config.yaml
targets: ["cell type"]
patch_size: [2, 2]
depths: [2, 5, 5]
init: "small_normal"
optimizer: "soap"
beta1: 0.9
steps: 14000
lr_schedule: "cosine"
Rows from block 7, named by matrix and row number. Rows with one number belong to one neuron. Each number is 500 + 50 x the weight over its row's rms, rounded and kept within 0 to 999. All counts start at 0. Numbers have three digits each. After the name is the row's rms in percent of the matrix's.
# gate: MLP gate (model.blocks.7.mlp.gate.weight, 768x192), inputs 0-95
# fc1: MLP up (model.blocks.7.mlp.fc1.weight, 768x192), inputs 0-95
# fc2: MLP down (model.blocks.7.mlp.fc2.weight, 192x768, transposed), outputs 0-95
gate.263 087:467554532572542596544500526469445521451516443535470484601443471475617563529507551518468558532463567527494537466434547553578470483446527494511557528514542488437594424486515407492419539445420554441528579522515510537583470532458525634442421488519499457550482473559422441416513415506598519554
fc1.263 090:577542555504543527491512505504462543428488501507496514504523529417472505416490471527470497515608553455554418563409568527549516490477484453481572514536513532438555500503488500628521455504474544480491498589433501520494505505499525486437422405597537491492466545551535454443514528504627520531
fc2.263 089:585420503477474403525538576464489531517457401444401577401520428472480575449519485427522520497555413584517473480473440469547457527480572595503419505544524590547591485555481491515455530425527540505512529503555443508519523494487518452505468558493524573595531459486401408434469449475568457458
gate.264 105:578447591423441468452533519456461548509505650401417507521577539468552470474492459491498470525454450548670432432466450446448518482588396507544482443475600531461543543461505509541504523490456432527456406497452405524566492504506507583454516500456562469476527480614499548491532500484459531496
fc1.264 108:590433515482526469491501426522539594522553474491378501539432523515466416507541451477487487523474492523566478421519466523554562402409468508469485579501479507582463536475462485562485468446513491568356471454570499480515543560435566615509572515502530554542518435447442485461425475484424455495
fc2.264 110:430579420530459462459474441444533565542527466510495514533552473480423518484470424586509517503538484487453546483547527542535573500529451491519538473499463586438509430527454505439533466470460535368541476541433610469533459557424399512479473496527481540568436494497410498435439483504501428503
gate.265 109:573431485504564457618496422548482486495463537528540538557578474528561499533489516511470454505538466497557534580516497514496491562562509532520514500520497413535468480592496549493443469373517489532489564602496422462488437575507508511504501555508607371434494507521490546559570486568606447560
fc1.265 106:438430431576491466475515346457512499603490600532553545574546494444516563504487414540603483561445536513552455526476492536513491513592514487556509431464527506503462498444429480401494580480571469461598447513516484492575574497548647520499523539505531506506474473498513539548371540540581540565
fc2.265 106:534515444530507515569411565520613476578587435554510430498495439504536430446555554441456448591495544404530500556412486559502552462438457535490467469490540527545562468461476500497515553495464468546534487449526361535503450440507575569485485420469553516512551460439469475575576514386534510526
gate.266 118:428610459460548475512494509544524499489500471569521465500547474544461484560522570513588493434518442523522521515439526531414465476514526588386443570545508496513446493537584524496508560462444536491441438540502512464551532556476400489479495474543534456489514481551486423524361551526563482466
fc1.266 112:473518551458483523474522550502546531568429549469562567509469608567412472470455358474548467503509525482432441550547427498583487523518495542432511490412544441447543444409618547545450557458570529482471584529536518596458492503530500531466425518485456447505500492478498503607433482483589490514
fc2.266 108:558515507529458598435556431576479530565570509456549520432506450489524439536524444412521442549537398547518518430459495495523558488477530586441390575474476574520469480452485455614526490518582555473478383503523512477606510517548442501582457514591533529542484476478565493513405464499446548517
gate.267 090:521568457516530532549489464621554509477519489441451426465570499496465532366473514489558453565528513468500533421537475481564459517535467586471464452510458479409557481487477464505467450526524466533524524512352458507508486522491521535540414518514566421414468563512512539431461604506437493481
fc1.267 091:541534512470452454469515527461436483446511547488518506456414431494551492521510522479437567468401498534455492568581496581463497539432629486503491452504441608500464517518551482397549527488474530564500511518476541565639502491460514464408566461438539623515516510423480535553502495524599513525
fc2.267 088:521445457449467469388477488581510530548516557511595560491554417527423529525525535549406591450511469604490545474591539492470466515561527581653442537559476535518494532435410532483534509502478384486468467525473518544535517556506530550459465391509556541494456551468457536515523462502521466595
gate.268 107:500581506425504536480527483515568447602480515483492538496512428418513548448507535506486526502498539467456455513458545524541508567490468489385526561554539569543535597561562571471434429577546499424481419514450570492523482505407505482486558496495460444533508477479414536567540474483480458513
fc1.268 100:599552499556524526466472462476492502531488440599513464506461505578367497463482526513483514476497484515580536557480567479545481381498593439509473487505564488414508538577497517439584548426560473403460534514519636483474510540545491524443511430578538501509498489531485426403545451477452485467
fc2.268 102:447535405487481582523489519666409430395419492513499441420513452430549495575466527535486526554517492509560561435518574503467496465477630482452407467462441632412485507524522523500450512504504473522512498447498484490480394518561474529501407554519389401505507508502510488421460516484541570461
gate.269 085:448521500421510518518510450417444440579500558532510564533521522616437540529471440394485577517531484422478576443567443552612503562460515485562489526536622419505542528468456553516506458438487486444442491484564523464475489482506626440527510532549556526450433495442508504547442536539510509523
fc1.269 087:511514457517557448443526479519528531533565596450468472441485484458502487418532529499507491503609379439424553486546423544526496555534562488584582571537554487513569464490499495546503576433497396543538499497522436499517516513513486491489557531537528472491527475473494498513458503567438522557
fc2.269 091:487520531549511436542535460655486517444449482516581453442547498478464463584482490441566457486502435522515529536567547504505469478545486402536576537490473502510461438455563534589438476564404547567479524443429452479466532540481487475459531481439506502477504497464537489549510400532509538564
gate.270 100:523485456480473542464421494518550512416492388545433425480480450599530471541518518575507484555447488510514552497505494474452437454449574450570554562553471546421430388560571510466474527522444427520447440531474492444449463478543491537451553456471484480580437495509462457520513484522491567471
fc1.270 101:552397472483503539559511483457445436391354573405498577423438490456453412487488551541413505415595494521500513525537523516534568519468528522481518454548542507468443403353558527453478501455404535528536509476545544549566570525480574542492464438513506542552559532493529504534433472508522438465
fc2.270 097:486531441507577413353478590567477507531565552565518539541446455460537483501508569554615490441518460427444472370452542465509466413537534537407464448461492538580546436545520547499572475518447498454555382408595353527456481462563499475580548420487552363538478535530478512514477566536484444521
gate.271 098:506484526399500448537530584592493486557520438495503532560479560568475420501493522526480464586563573479495567537468512563591496577576419481470481552442523414440549564577551504507419424578474451454487494500490575551566465564577458446405507462460647488483463519437503545601464418518502486472
fc1.271 101:481490497548566525465454489530516521439516470501571476504473526514512440569484487538472499501486546527438468444486512424428550370553459551547438541508483495568544471470449485579455418498517479488511595594368494469521519534525425518480583468478518538594516464417574538550543496482490459445
fc2.271 099:533506488549456553514462553431551562409506520441508504556526576531412431449443496431467590507562559559535565507566462480470535515495499414530553527521505435608541446464570486499434468567414485528504468469395432422519561547438531535426444577537543539451495460622516502515540502472556500488
gate.272 089:542458514509523527513553560494366508528571550459470517514447429522539545459554490486472494467503549570486543411463569508483425576504487570441416556434485545519456382424461491364532568563591484458507522507509494455474573552591512601581570457554456479476560559469443513504542576447442529487
fc1.272 092:511516477539396479479554425384519514522506473607432481475490463498450488417501456392541465481505568439463444392532416502554593584563456407489423534451445545424458524465486535495527471465392495523524524443539553494596522518426536563468453473528457521504533428493480452528457507485533548512
fc2.272 089:529513591488575541471500501450529570589593476566565575503442497575500462532478523494498447518532496530503491560442507602561479490426549555417617556471546439421492503461528517482483528517598509430496534459460637474480525543445523460463449593480483567511412492543517455597513547528522555503
gate.273 108:562471478496504549477369543485490505475534561579410587487580520519433505474550520485485451440494406466614497500469490507449608449443589430518483468381503516521480563552479537503579552589564443615546548469477507517566479510509577396644475496547551527527563598493527507504398478529516514520
fc1.273 110:411519415482538492514560476490546529463545569614528516478444527465463557478521441539534479537435582488564369533541520610526424492504484456493507490525471530431508454450520448467575556444465596498537487495560526456457532477492395496495497532466502482520471531604529425568501571533428451450
fc2.273 112:516550557464470514490379503563574409478496505523468491490497532458424500423550470537431511463452526489548454526451572489586484409460493490479497496573410562571536467518448422513490525475550558628468503484473445502454510466440368363549474593511460494479479530573467540456416512462425606545
gate.274 095:432515460576436493541473533516534570545509491602454562464516585404559496459465414612543480473422515513473496461490458421471478409581490540454478548526487537528498510550486506470522541533512427500558411514473495428583578467471384464500507553495446595556501526464537534457508405498503538427
fc1.274 099:500574474614471467504513586513491568485568491636454563563623490429618522450421498450446488548497508515476375515490539427483463497541471504345521518516484492484548439435448480544471560602543471486503587495507506555553503451481496521530521527528458542507492520557486458479451572536439515504
fc2.274 095:505491539459512425415499523478498540494555444483581453502596519526462525588488424459515527465476501450451502531445457493586565506512463597512542506437499518545476406411458492509479415422473542505560465534510420530544495563546443575493506448444438543445544511446535544466550576387429534523
gate.275 097:512506529405583510491519587523506562543575502476572508422545524615584556396501531518530473540517488452465649359530599559572467516534505523563525460425452482527447556465493549555462485509572480575572493501461493488506471528440502526546480534535553444475506477478548486400476444495493575450
fc1.275 098:543474509560523532420516465542537588418520471557521432627461448526433493511556518562570508486573445520467506435445440500556519496509449463531518472502501487507600519458523453480501464434483518533473541519497535517572510408525504533589501446489496553563598505514561520500483515562456529454
fc2.275 102:451544416507522464509524496524503508522499442471492517405513473412517512502539649450538425494546512555484496478518503621485488464420518486497596612548406467533496432574584448406522537446471551549529533470512451499543438462454476509520519581521520549470543551460536512487522531518473408467
gate.276 109:473488389498471513517538531616399436533493440484465436522493475502455532549447495573414500592513440427526496511480553462544479535547460544542425496567530532592464521498622546516509485449548422504526549491448486472527556472540426469501521596435585565625523489543469416530582481603466534511
fc1.276 103:485447446525465451456546555519449407484452518513533544604498454417574533560562422524563452509518487588547497547520466462513539581526464507510470490499421467491475507497520524507493455436489442535469419489496488479580426511467439495557575416518510509500441550578499455547487403519572497484
fc2.276 107:564366454512533523511470414581546487542533607541535455545573547474501485512556466441483405544553432535500505490466433569467499571569505556478533581443532483517482479501510472546447493530452523523525449574525461526547536498372337547489489423516565496496489596533500420506467399508458539517
gate.277 105:553432428476554491477423496448490526605545418432406601454534434499545484414512525460515455462539481542504500490517505506458488529559494541555506400524534563534530442451525520598462511462539569504489472536507432486507524469504415449580551482544566479580435529487446460505453484508531434594
fc1.277 104:473501615532608424495614586515593477481433546469420530490452464494480511485525507535510516494460574440448482493501564484508433493565566453477536526533523461422517398514554471455503466484454499508587576578492519561556396507498553488444567654503570548410570499528401561473487455545448513493
fc2.277 107:414508542544426506517504572519431626501474487397470421459496529488416548587493612522436617462547550563504558530479449488513405503415511559467448470579426475521535597548454568415474481426482542512606501488472458454575567425512463530460469508491486501542520524475611458459567475506421519516
gate.278 101:511474508535452476470517456517560472550551451524519449461455468504445541471582592482465624532456529478436504438575571490500451518490403442593514523486548516446520490479519438449406560487503577402479562468489411477559512486544471456417527427468584519487516522463415466416543448501515484493
fc1.278 103:555482476645538502472476565626561496531490493497499462526487484592517452496424502403416520524508512515475482497480514437462443442545506482529503511552388525446442537460472424462470526426505400530444503505547458462442498536558462575541496505557619546513459472417512518451579481564523531570
fc2.278 099:449578508560520388439447498472472462545504561457559482579521528560579388526487548464499540483490454548469496598452510496531497553521479574583427438548636459530412474535528446465523516491535455488458539562500525583497459566523529485456557507451515547565469524536493529460503449468478478476
gate.279 104:498460527469483498604439565573476533560459528454518467425538481523489582531534553368492556433518629440418522550548574460534571428503449558462447449465543504441521553377510465533529435388499494515498641482523511495517533512430525548470461506519451474529464489447512540462565536473518475460
fc1.279 109:489476450559499492468464563485515545451482401558467536547535465556543585371443501504484529617457351393451521511490539519517497492558501516418450451437489463443437454436504505503471491479524503579510507442421401577494540469494403520498556492406484563394530518507526483543477563456460520461
fc2.279 104:630629448495419455489507483483511576541433492507568480455431445530437505445564475486558605466494470546582472443524543488444478587513532518424401552524592464545491537479590463542464447494528432467465430389461505514508489556493515546488435496449521496554583491420625419495459468485535586497
gate.280 103:482484516490513441576489492444528502554546550539533578493519496518474506499501499571448484427525488529497446488501490413461546558522413580421477522519552418626400477409541452489498506488461441600511542524451569442440501611451382526485562503468552441477538606532414388499491516473528494444
fc1.280 105:454425405567484499536503487497358556535501511507485411638445518534590488517419489526430520437407450565565513535430440424474475550394513435486474513525539505422542450480386518433476590559436552498468540523514573560492544456480522488486517377572470445490421462509492562455464477554452434436
fc2.280 103:536536407527532523417517523551584458435460528509510438474494586550445486454484564423495515589502485476548516441508538512573456459479482494442410482477523532516501442521525503520521582426561535496507453421590477468406588441614478452557440517560480564527418568533416412562563513502605486531
gate.281 103:485505503434505370493426517511520577629529552524565481551428484427508533436593514476494604498426585413481540557534483432438437482450532487420505516472456575491531431525482518567490504452577422568503554437574485455539538430565448474523476537546457478559475534549517436524521513493601471481
fc1.281 108:465516569476473540440482578527477532506483515515607441500553505443486401529512534570424406471433523514525481538458477574584492591451517532357543515475539565572573487414482427546549553546525576503519496509505609591537496504470488521496417516486497421578539512519497547486493460547515419420
fc2.281 106:540529523484490580576464508483558416517521548477469456557366430471483573467604584490451587474452452475554437559511540543536457553545551447546433495478502512516457457583486439483561405492479575490444575546541392423504490450472465438507465405468495422586515525485476543489527528433522552440
gate.282 096:443532425526559493526471508487512558502436435486505552467522502524493554550505507679549475522559503564481395498532404469476465418421460481487469464592489502536529443529544458431475543504487506525468620404499548462425484549559406448543655565542512505518545441567598561503531468505446544501
fc1.282 094:409490446447582506523490435458525464490528490419441459510466483548576439458556516493523470498552532534478471546504480485510637486436484517577455541425543444519465515450411483393465518495527518473530495558506446419537423436489560492537549543520564455491504586382440438522524572475545492491
fc2.282 099:521477465588431526532530445496496464447484430483535486455501546445412611489481471520438583433559540479532466488524457507414558516454496469443510433546484506519560538506513560507369498478546476452508394518526469535337440542544565516467571535514469560597538522506499470483425506487495507507
gate.283 097:504528507493559518442515508451553436539502525449460545536474455499555488608462469470471472612520662529570458561499486508502525467497500476551543427434530485417538443534412570523508570473499613438479605463442546510456436462541506562481477582522578407491514518428503481582467513557441466516
fc1.283 096:503466509448510521550593490483507511466478444561464543505508507502527504375408480468467535449550398445509477402477530528448551569456450514386407473544479540602511532453545479446563403503493448546547388518517466475633568435515495432465500470554504558529519419559543558453475525479532481512
fc2.283 101:494519455586514549596422531486547499442495445516497479486464598418568475551504492504545374488483513455550506413488412500517446450463536458515494538517560563470448535524502473550451423547493456414470615420418577463553456451540474614512502556532532529546497615524517518593451512398545572439
gate.284 097:456538520483483514476510388441394453503586486508620536502479427599502473529498493430464550448462549497438419544444502498511504437526510563428488477473460615479381508508349514460454525491473481534566541401483515417494460520420426529472489504523460433522515479511448516395502513543506447497
fc1.284 101:505468487581498491511498647526447518459499521497406505552508575392508586594509501500389531600552512425566501465535534435467439469397479442539539470485489551540457469499567473473542485497451526511482537556578545508481547503535413558481450452471503491555523475551482588508487463456485449497
fc2.284 101:445569456343464582460536400555438617513470451535508527445492582455486520569519405581545404522306507550486586428519488553599494478477449503573597455455549610507527540524507587579541512561478531468534491497426527542459515507470558475589432522539505462519529431503511505485528448538560460460
gate.285 113:525506498560459537443445416493469379496485489474447445525529531440521501544490523516467520554535540565485487437411485547515478416502581452462594469535483539456476502429544468573570528540582406547513542569458503636503569524499541520398533539464475565468526575532440572462534517493518485613
fc1.285 111:373542475436491454501491432444532539461541559522428489498478574559499518471528504466508495429476574535577509590505458483494437517496505573495443501543413537476562470535554530498465479539406520489522579562504482516456487503537516484423472524475481469450565531521611551685495436508434483464
fc2.285 107:524565466547445466531439445420531513474559419448503508505445476440482515515368447523547526437502489502591549519436424483460490478501495501464469546536451581607455515562495518539521502473474413456526530556428490418587517562604466463431518538557471512497552436434480499566480465485528473395
gate.286 106:544510552465519405481494513570517477490558498486460494599437502475408571509426473506465411468502489539521497450481576544512584510508540456410472463572552581452536536566500512513538438635569492573446427493479561496600416424564500510409615414537500532492545494573498591525520487450478501555
fc1.286 108:581445502485401493444616545510442461504472475430521495572502480510503545490560457415510548465544484489545563471590576589428479520521543429568536485466543507578497487528523516503558456475489507487513496507424468501469465580521571565442510587453452570489566529515481496430419518463578444532
fc2.286 102:492522418480430497485553517495490525495547448515549475521427466535529437496555513516504444517561438532535483503448398524396501491553529478554563580517383508396490552520481437483445478417477479527591491447530528568453546421554540518399487462488479497489375457519458573452559473435539544404
gate.287 098:540528460397494476521529479500472493477414486428530540551448473495465422451498546560459480537550475425516430440451500487499500574528467504435592504368446477519366453564494439505428579516504516562506470494411460489539525558448482469439360503361608422436611486532494516483551481616508571553
fc1.287 100:555533558500464441492465528500510544513438524504585510482499450476371515503456559424509535461509550474454485428474435464486522494569447513576420449571487407558627454476560531527560516515579547462519419428485433547578417504493481574558466524491546565487515455525403547433555590563434537412
fc2.287 099:582493473597529432522568572481526469471517510476560483514444513475532485496463467456533446428630518507436396463498505438467599516470374498540467392544550468467490428446426532468499507603532486518529519538509493446503488519502531526432525418542510529435511375477448489535501446546512548516
gate.288 095:461511566619571492472502471429559489469555415407457519565430556519505490471575526458480557545449524431596546478524461501539459494510550469453529491471496394561485565541459416458505434565439534547455539422504480440462505493563548467566503494446472400502499580548452514518511495494567454533
fc1.288 101:404546567456522546479488521479449492593521492535473509544471518389539467477584510451489552591489479530428413516470482455517550510576471527475484495501446457473490467482458584501441467557511470531509438503428498487615507486465561475525536582493457452499390575456493490477461349548552485518
fc2.288 099:474543548529550537569438570523627500504579558384458509508434492505584446506558433461562465555450483497427554564522502474467501430492485489529516530553566504483412453415467541551540501383548484511491462467473432559463582542470429543532415551511481450494501534522423458467483452496547558405
gate.289 109:600451521479502438496455579481612492505525406470405453462467539485561566604435446462500570477573531570548520512458480548452473502491440455487462523515504520518505551482468508419451550502452488513555510481456523548489491505526533545618494497580455504586531521538496443464490503383465514508
fc1.289 108:545506506511455511428585453419434562531585531504597507522508522588512537485497560442552462464563580454463551453513452521462530561490538477484503449493546503573460493494448535508562558535535554466425422511399479530564521527455480580489546485495553497489471468499473517458469477496436434520
fc2.289 108:542488440517407483502407430508447468495546517509457414523407445558519499469450542582473405512491519521517412473456513524599477555410526480531432363360481506516511498491480527550448527452541507416629565443464612491540545531472554395493530428504548501557580508525503471416515525536500482499
gate.290 099:441489481471529543536492431430487531496486517571483458535507511500527514528459522479521520573476542503452413422514486485523502600483501489546498470559522541441340503466472523451495537580506601460520484552586488520521510446438466497474407591451500514550517629481538469485466435507493555390
fc1.290 097:486515540479478453479490444553504476475538496380505472504460541566589498501526492544583450546512466492529568441487567446523451545492614572515506498473453533580557459453508547542439492567482501406578495451497504528446473424445601481432524562594500460382533458518464586536569498548383505500
fc2.290 095:514500550525452529489509526483528489483490442464520409494533528527538476431572468485485582610517431572569486536505478596480512496466456508504561514517538504578457484512579542497533487514470402492432479447502560528512568464499570504557424604462494533430493601454522522613587459553515466446
gate.291 094:497527482561577485434458556522572488487401448570526445575516513509526511564550538527509598545546578453461465472479474518460501483503481463518528550559460539505442507489523486570479427518417394548517588484461559514444510489449481441519533455568432534552583504481454546438446467576595506505
fc1.291 095:519497625559544460447501504466522461384485493417431440541503465490590492471411533504530540539475522503495511521559435560468415465512469500524516441595454604529518629525492484416514456414470464458455490542488528437487506479556408583416465548571491526533516490407557469521455474402411483433
fc2.291 096:525519556521498565444483471433591489468485504508576458441555509482444414527562504446419542501515435563486501571436473461543424424516461562498494503541444470483517465449435550513572597469535448507524494488538488556510422507461488576417566584549345580548399445510493504513552520497435524464
gate.292 091:579567479503470539511559506531468543540476480422527580517467471442492467481563534552456526441530521517471577513490510491520528481449473518462544550561530481470524465473504534493515419475398425546559595389416488500522539566527534565506493448505481394461499476522547506464535521461543467466
fc1.292 091:501536485406558500536476494544568464502495406460478545507503549544484540511544368571527519585538502505524516448615585417538461473467489628512494491485495403558482420581576496440451497543476492404527445518525491529512530510485508571597512420546468479562473567552470532436574424523524497527
fc2.292 090:503501542532539458423548516516518431573517441489505508545486543434441514511503406543597492553520575487459504576435491526454502397455391540544599531474493536448490546416581511517472492497494466419530472536566452500540514495482521482504557561464587518520490493400513554595484549512496557562
gate.293 094:469448504426540489504538503510488513443583509589471534472510467499566485470495494545497558587495500513450582499510446594488498543477530504481440551477462471480564499459483481461487479539540429450553532466468468591548470407415516472538448509473417525527505418475506358545388483521668542497
fc1.293 099:480537492556498553468305588451523459535458495470574493498360536556538547581474551513561476521504608429598555565467480402529402486483457454528493454494448531523488475535441523426586546447494455474501515481484433559556478525526552478482486496473522472522488474559510477530440430490510384539
fc2.293 100:467483548560522571425618487498539520509487544545472457476507473471545456509577509560466536402550472521420497522537475492423458522528518471481534557525491513512520578441518540543577584555443448526555435511412498491605330542464493458501417560543537517512543556466512473415474527524477448592
gate.294 100:504550495557464513526518449475516488508499461517431500487497445500506464503493485414438533478391463467560542499540531523451564472530427527504506563551562446526506512628451493475441509449411596496367524510537499535485496507402513462472564507413516489479511589491516506485535456334604493550
fc1.294 096:467485457511420466507505540517518548546554494525506501457409451548540507543433525480513451465481467495533480508620500497370526509479399447525477495531551434529523548625446442470493449475587498546392489507528465450530506517556537463525467527463399502582508546476555452515397552487588492522
fc2.294 101:410554550516586457578568584428564483473510571459492595500523410545483548515471566502527476425495386500481441509569502492535475487435542414532552491466486500489547361522404516450507604521504530437511497433536522459485536568538531554446546561425568526472473483482426509465446512488506586552
gate.295 099:499468486524481524538520451448526566455623527571502509518521452563559438541514441549556463475592563413465535462462488514481526584473424480495618400501521500502619488444469490576624505425547454463578493440502405439509558545552491551505511446433586585417467521494564576499532476518388495493
fc1.295 099:483470528523463499531534412535552481494500506518551532511472563595577460513457448510577502501551528500516487493440504474503490526508486399484539455573481538460535514370379419478535503521509546495539567486477571516532619427469534524474463418469533516437506428534648579485486468503462543454
fc2.295 099:393497609441480563533487460546547525604548400428478495430544426371454542523512555468433452535546563456594471458481478486468503607516508578490492547567515525503499523501534563551497417473586514486501447565534466609552465504478503583540532503456595580478486543526494574509595447463482396555
gate.296 118:541620468465477503530492515480602507523460528525527546420549518558552442511501528468529569479454427463435560389462497542500444562489522479444511478398484534459550480510460453483533429503509557554513511605483425504497570460586495414545440476410551397522467519492517548549550536487533618549
fc1.296 110:531570488463524493496491522479507528474535506513525524465442513530510491547493471535516543490463459481355599357479510464458474505435467520545477399545450494440470456481513561465504495586463450466532486558518468456431416487517559471499415412435475464563440434512554543551539505483505591420
fc2.296 114:502416434431365510502558496576500486492524484547660499548470500425484465515477473483471517471563523538465564467513519510540469457530526508576458518577453504537563507420473462506503447456538488557528509429530519540518564593480548522530455557443581495555542474458572534555564456553524500438
gate.297 108:408513384526515491504508549532433447487473432501503483544501455574581563436561504436470459519512424444461507426420510477504463471469525534502388612480487405504506527514493452503607534588567469493458520512506575611534492567467499390434419504459467546511536538429476570505487532583434512479
fc1.297 105:460460481495542480520515529448504521455477552580500567564471550542571524461473582565475542453534468488375511409569486490536521553452625550452444494513504448472470524471527535398525508461404452560470472496516579480470468437370470510395456545441614444482504445454516544568462458433471551442
fc2.297 106:475490448572447484533479501513441481497573506454467425503451525576520505502471419533432533525497512488464434482493514517537545510424485487501464546505497481520539456536507620536443486509494519568489483546496491542411463550546571478487472475552617541565522488598522516533457528449519577506
gate.298 100:518508522488432528514497637465528470555480529442560469426539481546532482538413440539554524551537593575398522447545587501442547452425494498590450407515525446562478390381468522505503652519490485476491379435427553533468445421531524602496495490522489473503534467470485444494438462554490445464
fc1.298 100:546483554515476583510552436441512448518444501479619437577521469529556516425503586470457448541493551397584428546483604537527442510518420553497479555427593425478418544536505462439503515497500589520467481542564437527453521478480466412588500588472482468479458557397520533431536508446525509446
fc2.298 099:390520512564438476542535551487586509483466490558443476527482526430483477513462494442505508592481503540467445564591545445495483466451464553422458470466515497454462472429460489488475507529559524526510506561459453411593466510459446600426441439490529505611433510529401487459600439498574532591
gate.299 087:493626438468488671472491502560467437540407542492526548392510580596412508569458561463564461535473585473419517538478483563474540439508515528618549509469540498456602519469450506492517505468474478519467530503525601572544479454475464491552511553476408450568467431515546513487508502513490554543
fc1.299 095:579498511491534522542468506491559483490530552525545529489478525499558510477468528396458528451413508555563407538455456434521456514516518470425445501509489521568484499473527517590492489553514547517562445617522430469529458431491576482516447453533444502501466423521508516473459492519476439490
fc2.299 086:458447462517447587346477493406488521512370483531577540477456522559479419431465510514539456512530606469468461415494483539508472491439569565432534466539519461493504469449515565444476485471570451462521487471413590422482455601470596469516450459431509474524561553529590478517440451455521471509
gate.300 094:547517489439488531388481531468505492583501543490589556499518605424490550425446473523481524526620407556496453467496532573568521506515515537581528445582510555478547621502476550438440468459452500457480391462446575513513460486459524434405470508524551503547529525502512525514436469418461479500
fc1.300 095:526410476614513544476532524426519581484549537498441433548475454573532508511500632502437426493448476480500566506518486474416474479425480548528497447437534438558522485505493432450404566532483495473441540529537494598512486379481402536518476519462622436402513467524475521478466485456525549504
fc2.300 096:523534498468517504581447484489455449577556430458480532483522527500512453556458495450578444528531545467522598541573469414477556423501454483566491435497498482498389425569576557480505507461410564511569539459492484402407481444495463396527476618625488487453472446524472401518514389473513592530
gate.301 105:510520477593522502562505555466435475574455541473507516499501540451508491446404433500495435423454446549562491493505505567502543465541498426510531503474581476507486437530533597477565514521470484458506537487518413511484475554497573520399507484548454440441499504530540415466500491380534526408
fc1.301 107:510499509442512481468401453523582525523609524519528468528476505506494458526547465456502573571564486508479438412489522559485542509581507461487534505469460445548559510522430436496569451567539540476452510632410495424543508544585467473586424508485516482528465543599562499586487467511626507573
fc2.301 109:556536477458489497532490537504518426492550548464520458367499532479528513512497494530479515551428480521564431471482480476540560510488598466466502435514572396541567520467400515563580508463437584504584563425586538438534572486468547516612477395517439534469582463500488409480523453482604576535
gate.302 084:433546465553457480465519506439539532489579512525538481522413499482481487468489522504532531539431662479469532505601458504431575495528449454508518495559491525591600558502434442489437417519561517399581572470444535443475464498451601585532558517571528573564441527510483526506453507548487541477
fc1.302 090:406523453547430462516500405482505483573507474489430508545475427486487424494559564456526528433428511616519484497485507509601541535520550524433517465436474504601545506442438516521495459576561438528475536469456518446573499433565500498511505503442609413478480438550513495568561433449502470569
fc2.302 086:431502464622423529481444533511442511508468554464559462525462477550501592522562466521480556487475422539493428541603472498547405429526536504518505587504508489540555515514441448583512543518466500376578472531469523533478464492485460423564465468568458436539525551464557462437492417496525465478
gate.303 091:443509500433423482547526443544587534545554507417474437493503478536430489452552571541617476547492404463493404518418541464471513567551491421557438527470438520542615552508470552450471547520465434489488469565542519503513442475479456533554470433532476562468549576562537520507585548383431530499
fc1.303 089:476460470489482502540495421486514474527581434480552454485484536505415523436617420526573485450427593541484445541519522447486479436515531533542492556560562444493550509451499513520460466472523527566414551496477408429496386448485449440512551457457487483482464551548446415509503504520513443433
fc2.303 093:522547426534512509458434510406592588592515525439470499407495547469490563568440468473456556543430488551582569537548356492462515484552523461508531541435492529503424504590457488520454422481476486489496485522376540422381503564484485426509489447512460530481527512548465462506486436533582521559
gate.304 099:570447399456631560532501487500470490553442508465454558516453474573486505431526489569455398554518561475504567547477459351399480489504476510458473489530567499536456477429547518580531502466482574521560545529545493427579478427502514590546533475510469399453543445442579481494508457384501527462
fc1.304 100:587478449486502490410499521402523434570503529486486494446492518497503400474488491510556560467458449565492521472539497512510538497482411483546488476437506493452415557585586486505571497478496462517522409539490471468514427594517441490464461432473523453548537489515504493502444485411501468515
fc2.304 099:498515374510575477409501471498470489469497424477553463496444499470527467546591469440574501552533511492550458532553513464519507495498453433539547494388476560497490590560443529527443565540435471465445474513558540536566481446475440530532483626553540429548410499458547440540477565519517453444
gate.305 103:540559451526494476504489478520570511487535492595432414631447517475417539602504502436475465361458570514562450531480476464545494558513493518497549549405478537469436558539515417514517410540472368503500487484449439567595518473463449549530576418493491424432423398581525529508592460484490489565
fc1.305 097:459538505492486468495501504499538492490627561438521488588544461461522447579417567519471493438520526598498490479563539516498526555578531569511520495510525425525492550482520489528557518524455562545480425538528507475430503502565364534429494442460569499572584554458504510539523484477498545385
fc2.305 103:377578473505474541519493451650554478511552441563537513576511483473500523493479480476518536531496491440608524551535500493500565487572476480520470547535512388436521581537574455501517479464419455523515570470515462474499480446517614520497494413511509457554477557575613532460510453411532482526
gate.306 107:450483557583463443491531467522407560475534527479517456487497572483500553424408514545497552498518503544612544493513395398517482442559482527558484456526471502494492428446441489565503576434499464454460503576499479519525482500449550567459500463567509521560470551515495535540553508409504546474
fc1.306 103:468524502399563493490399481525515459585476475464470493552532434531456524521455441478569477449547556501552565553462567556547515556439484402515536439560493468505548616577532548549597505489431658482474448412457439481393514515600479486584541541516482511524483431539572476543384554534432494479
fc2.306 108:481491534358517443492453446553476458527557482514521433480503571468542561477475538545534443600482451529431574498468515399531511458479481435488435528505457536480495441586480554526524448533480534475586447460507491556444554527404572448476460569410491590524485505518492492470539534454544399460
gate.307 114:508485530545492461501608561545472551540477564468513540478549496529515535518586538495453452485474568546564509477568590550417523506537434495513550432500473565491501539583554444552498527554463488557431566539505496666443503440520402465536430473518553547483470508585453525472489526511497460497
fc1.307 117:581467474471524493580426531532507624515488506585411464383478489551367434529483516438557456477460609483571467475507449400405488421549544490462550490467480506513362408477529514496447433437539532539530533501505559490447498440443496439598493553598516566448562522457522486500450491474568551456
fc2.307 113:503574397535505464501461487466639432502530595438410458396499527487432545524522509431449498500515428483579533510475501510476462458528523500455540519555456529485527619477519447560504505392484504503569411435430514595529499598558461500608524589491523560558415562487585469526544469465534434503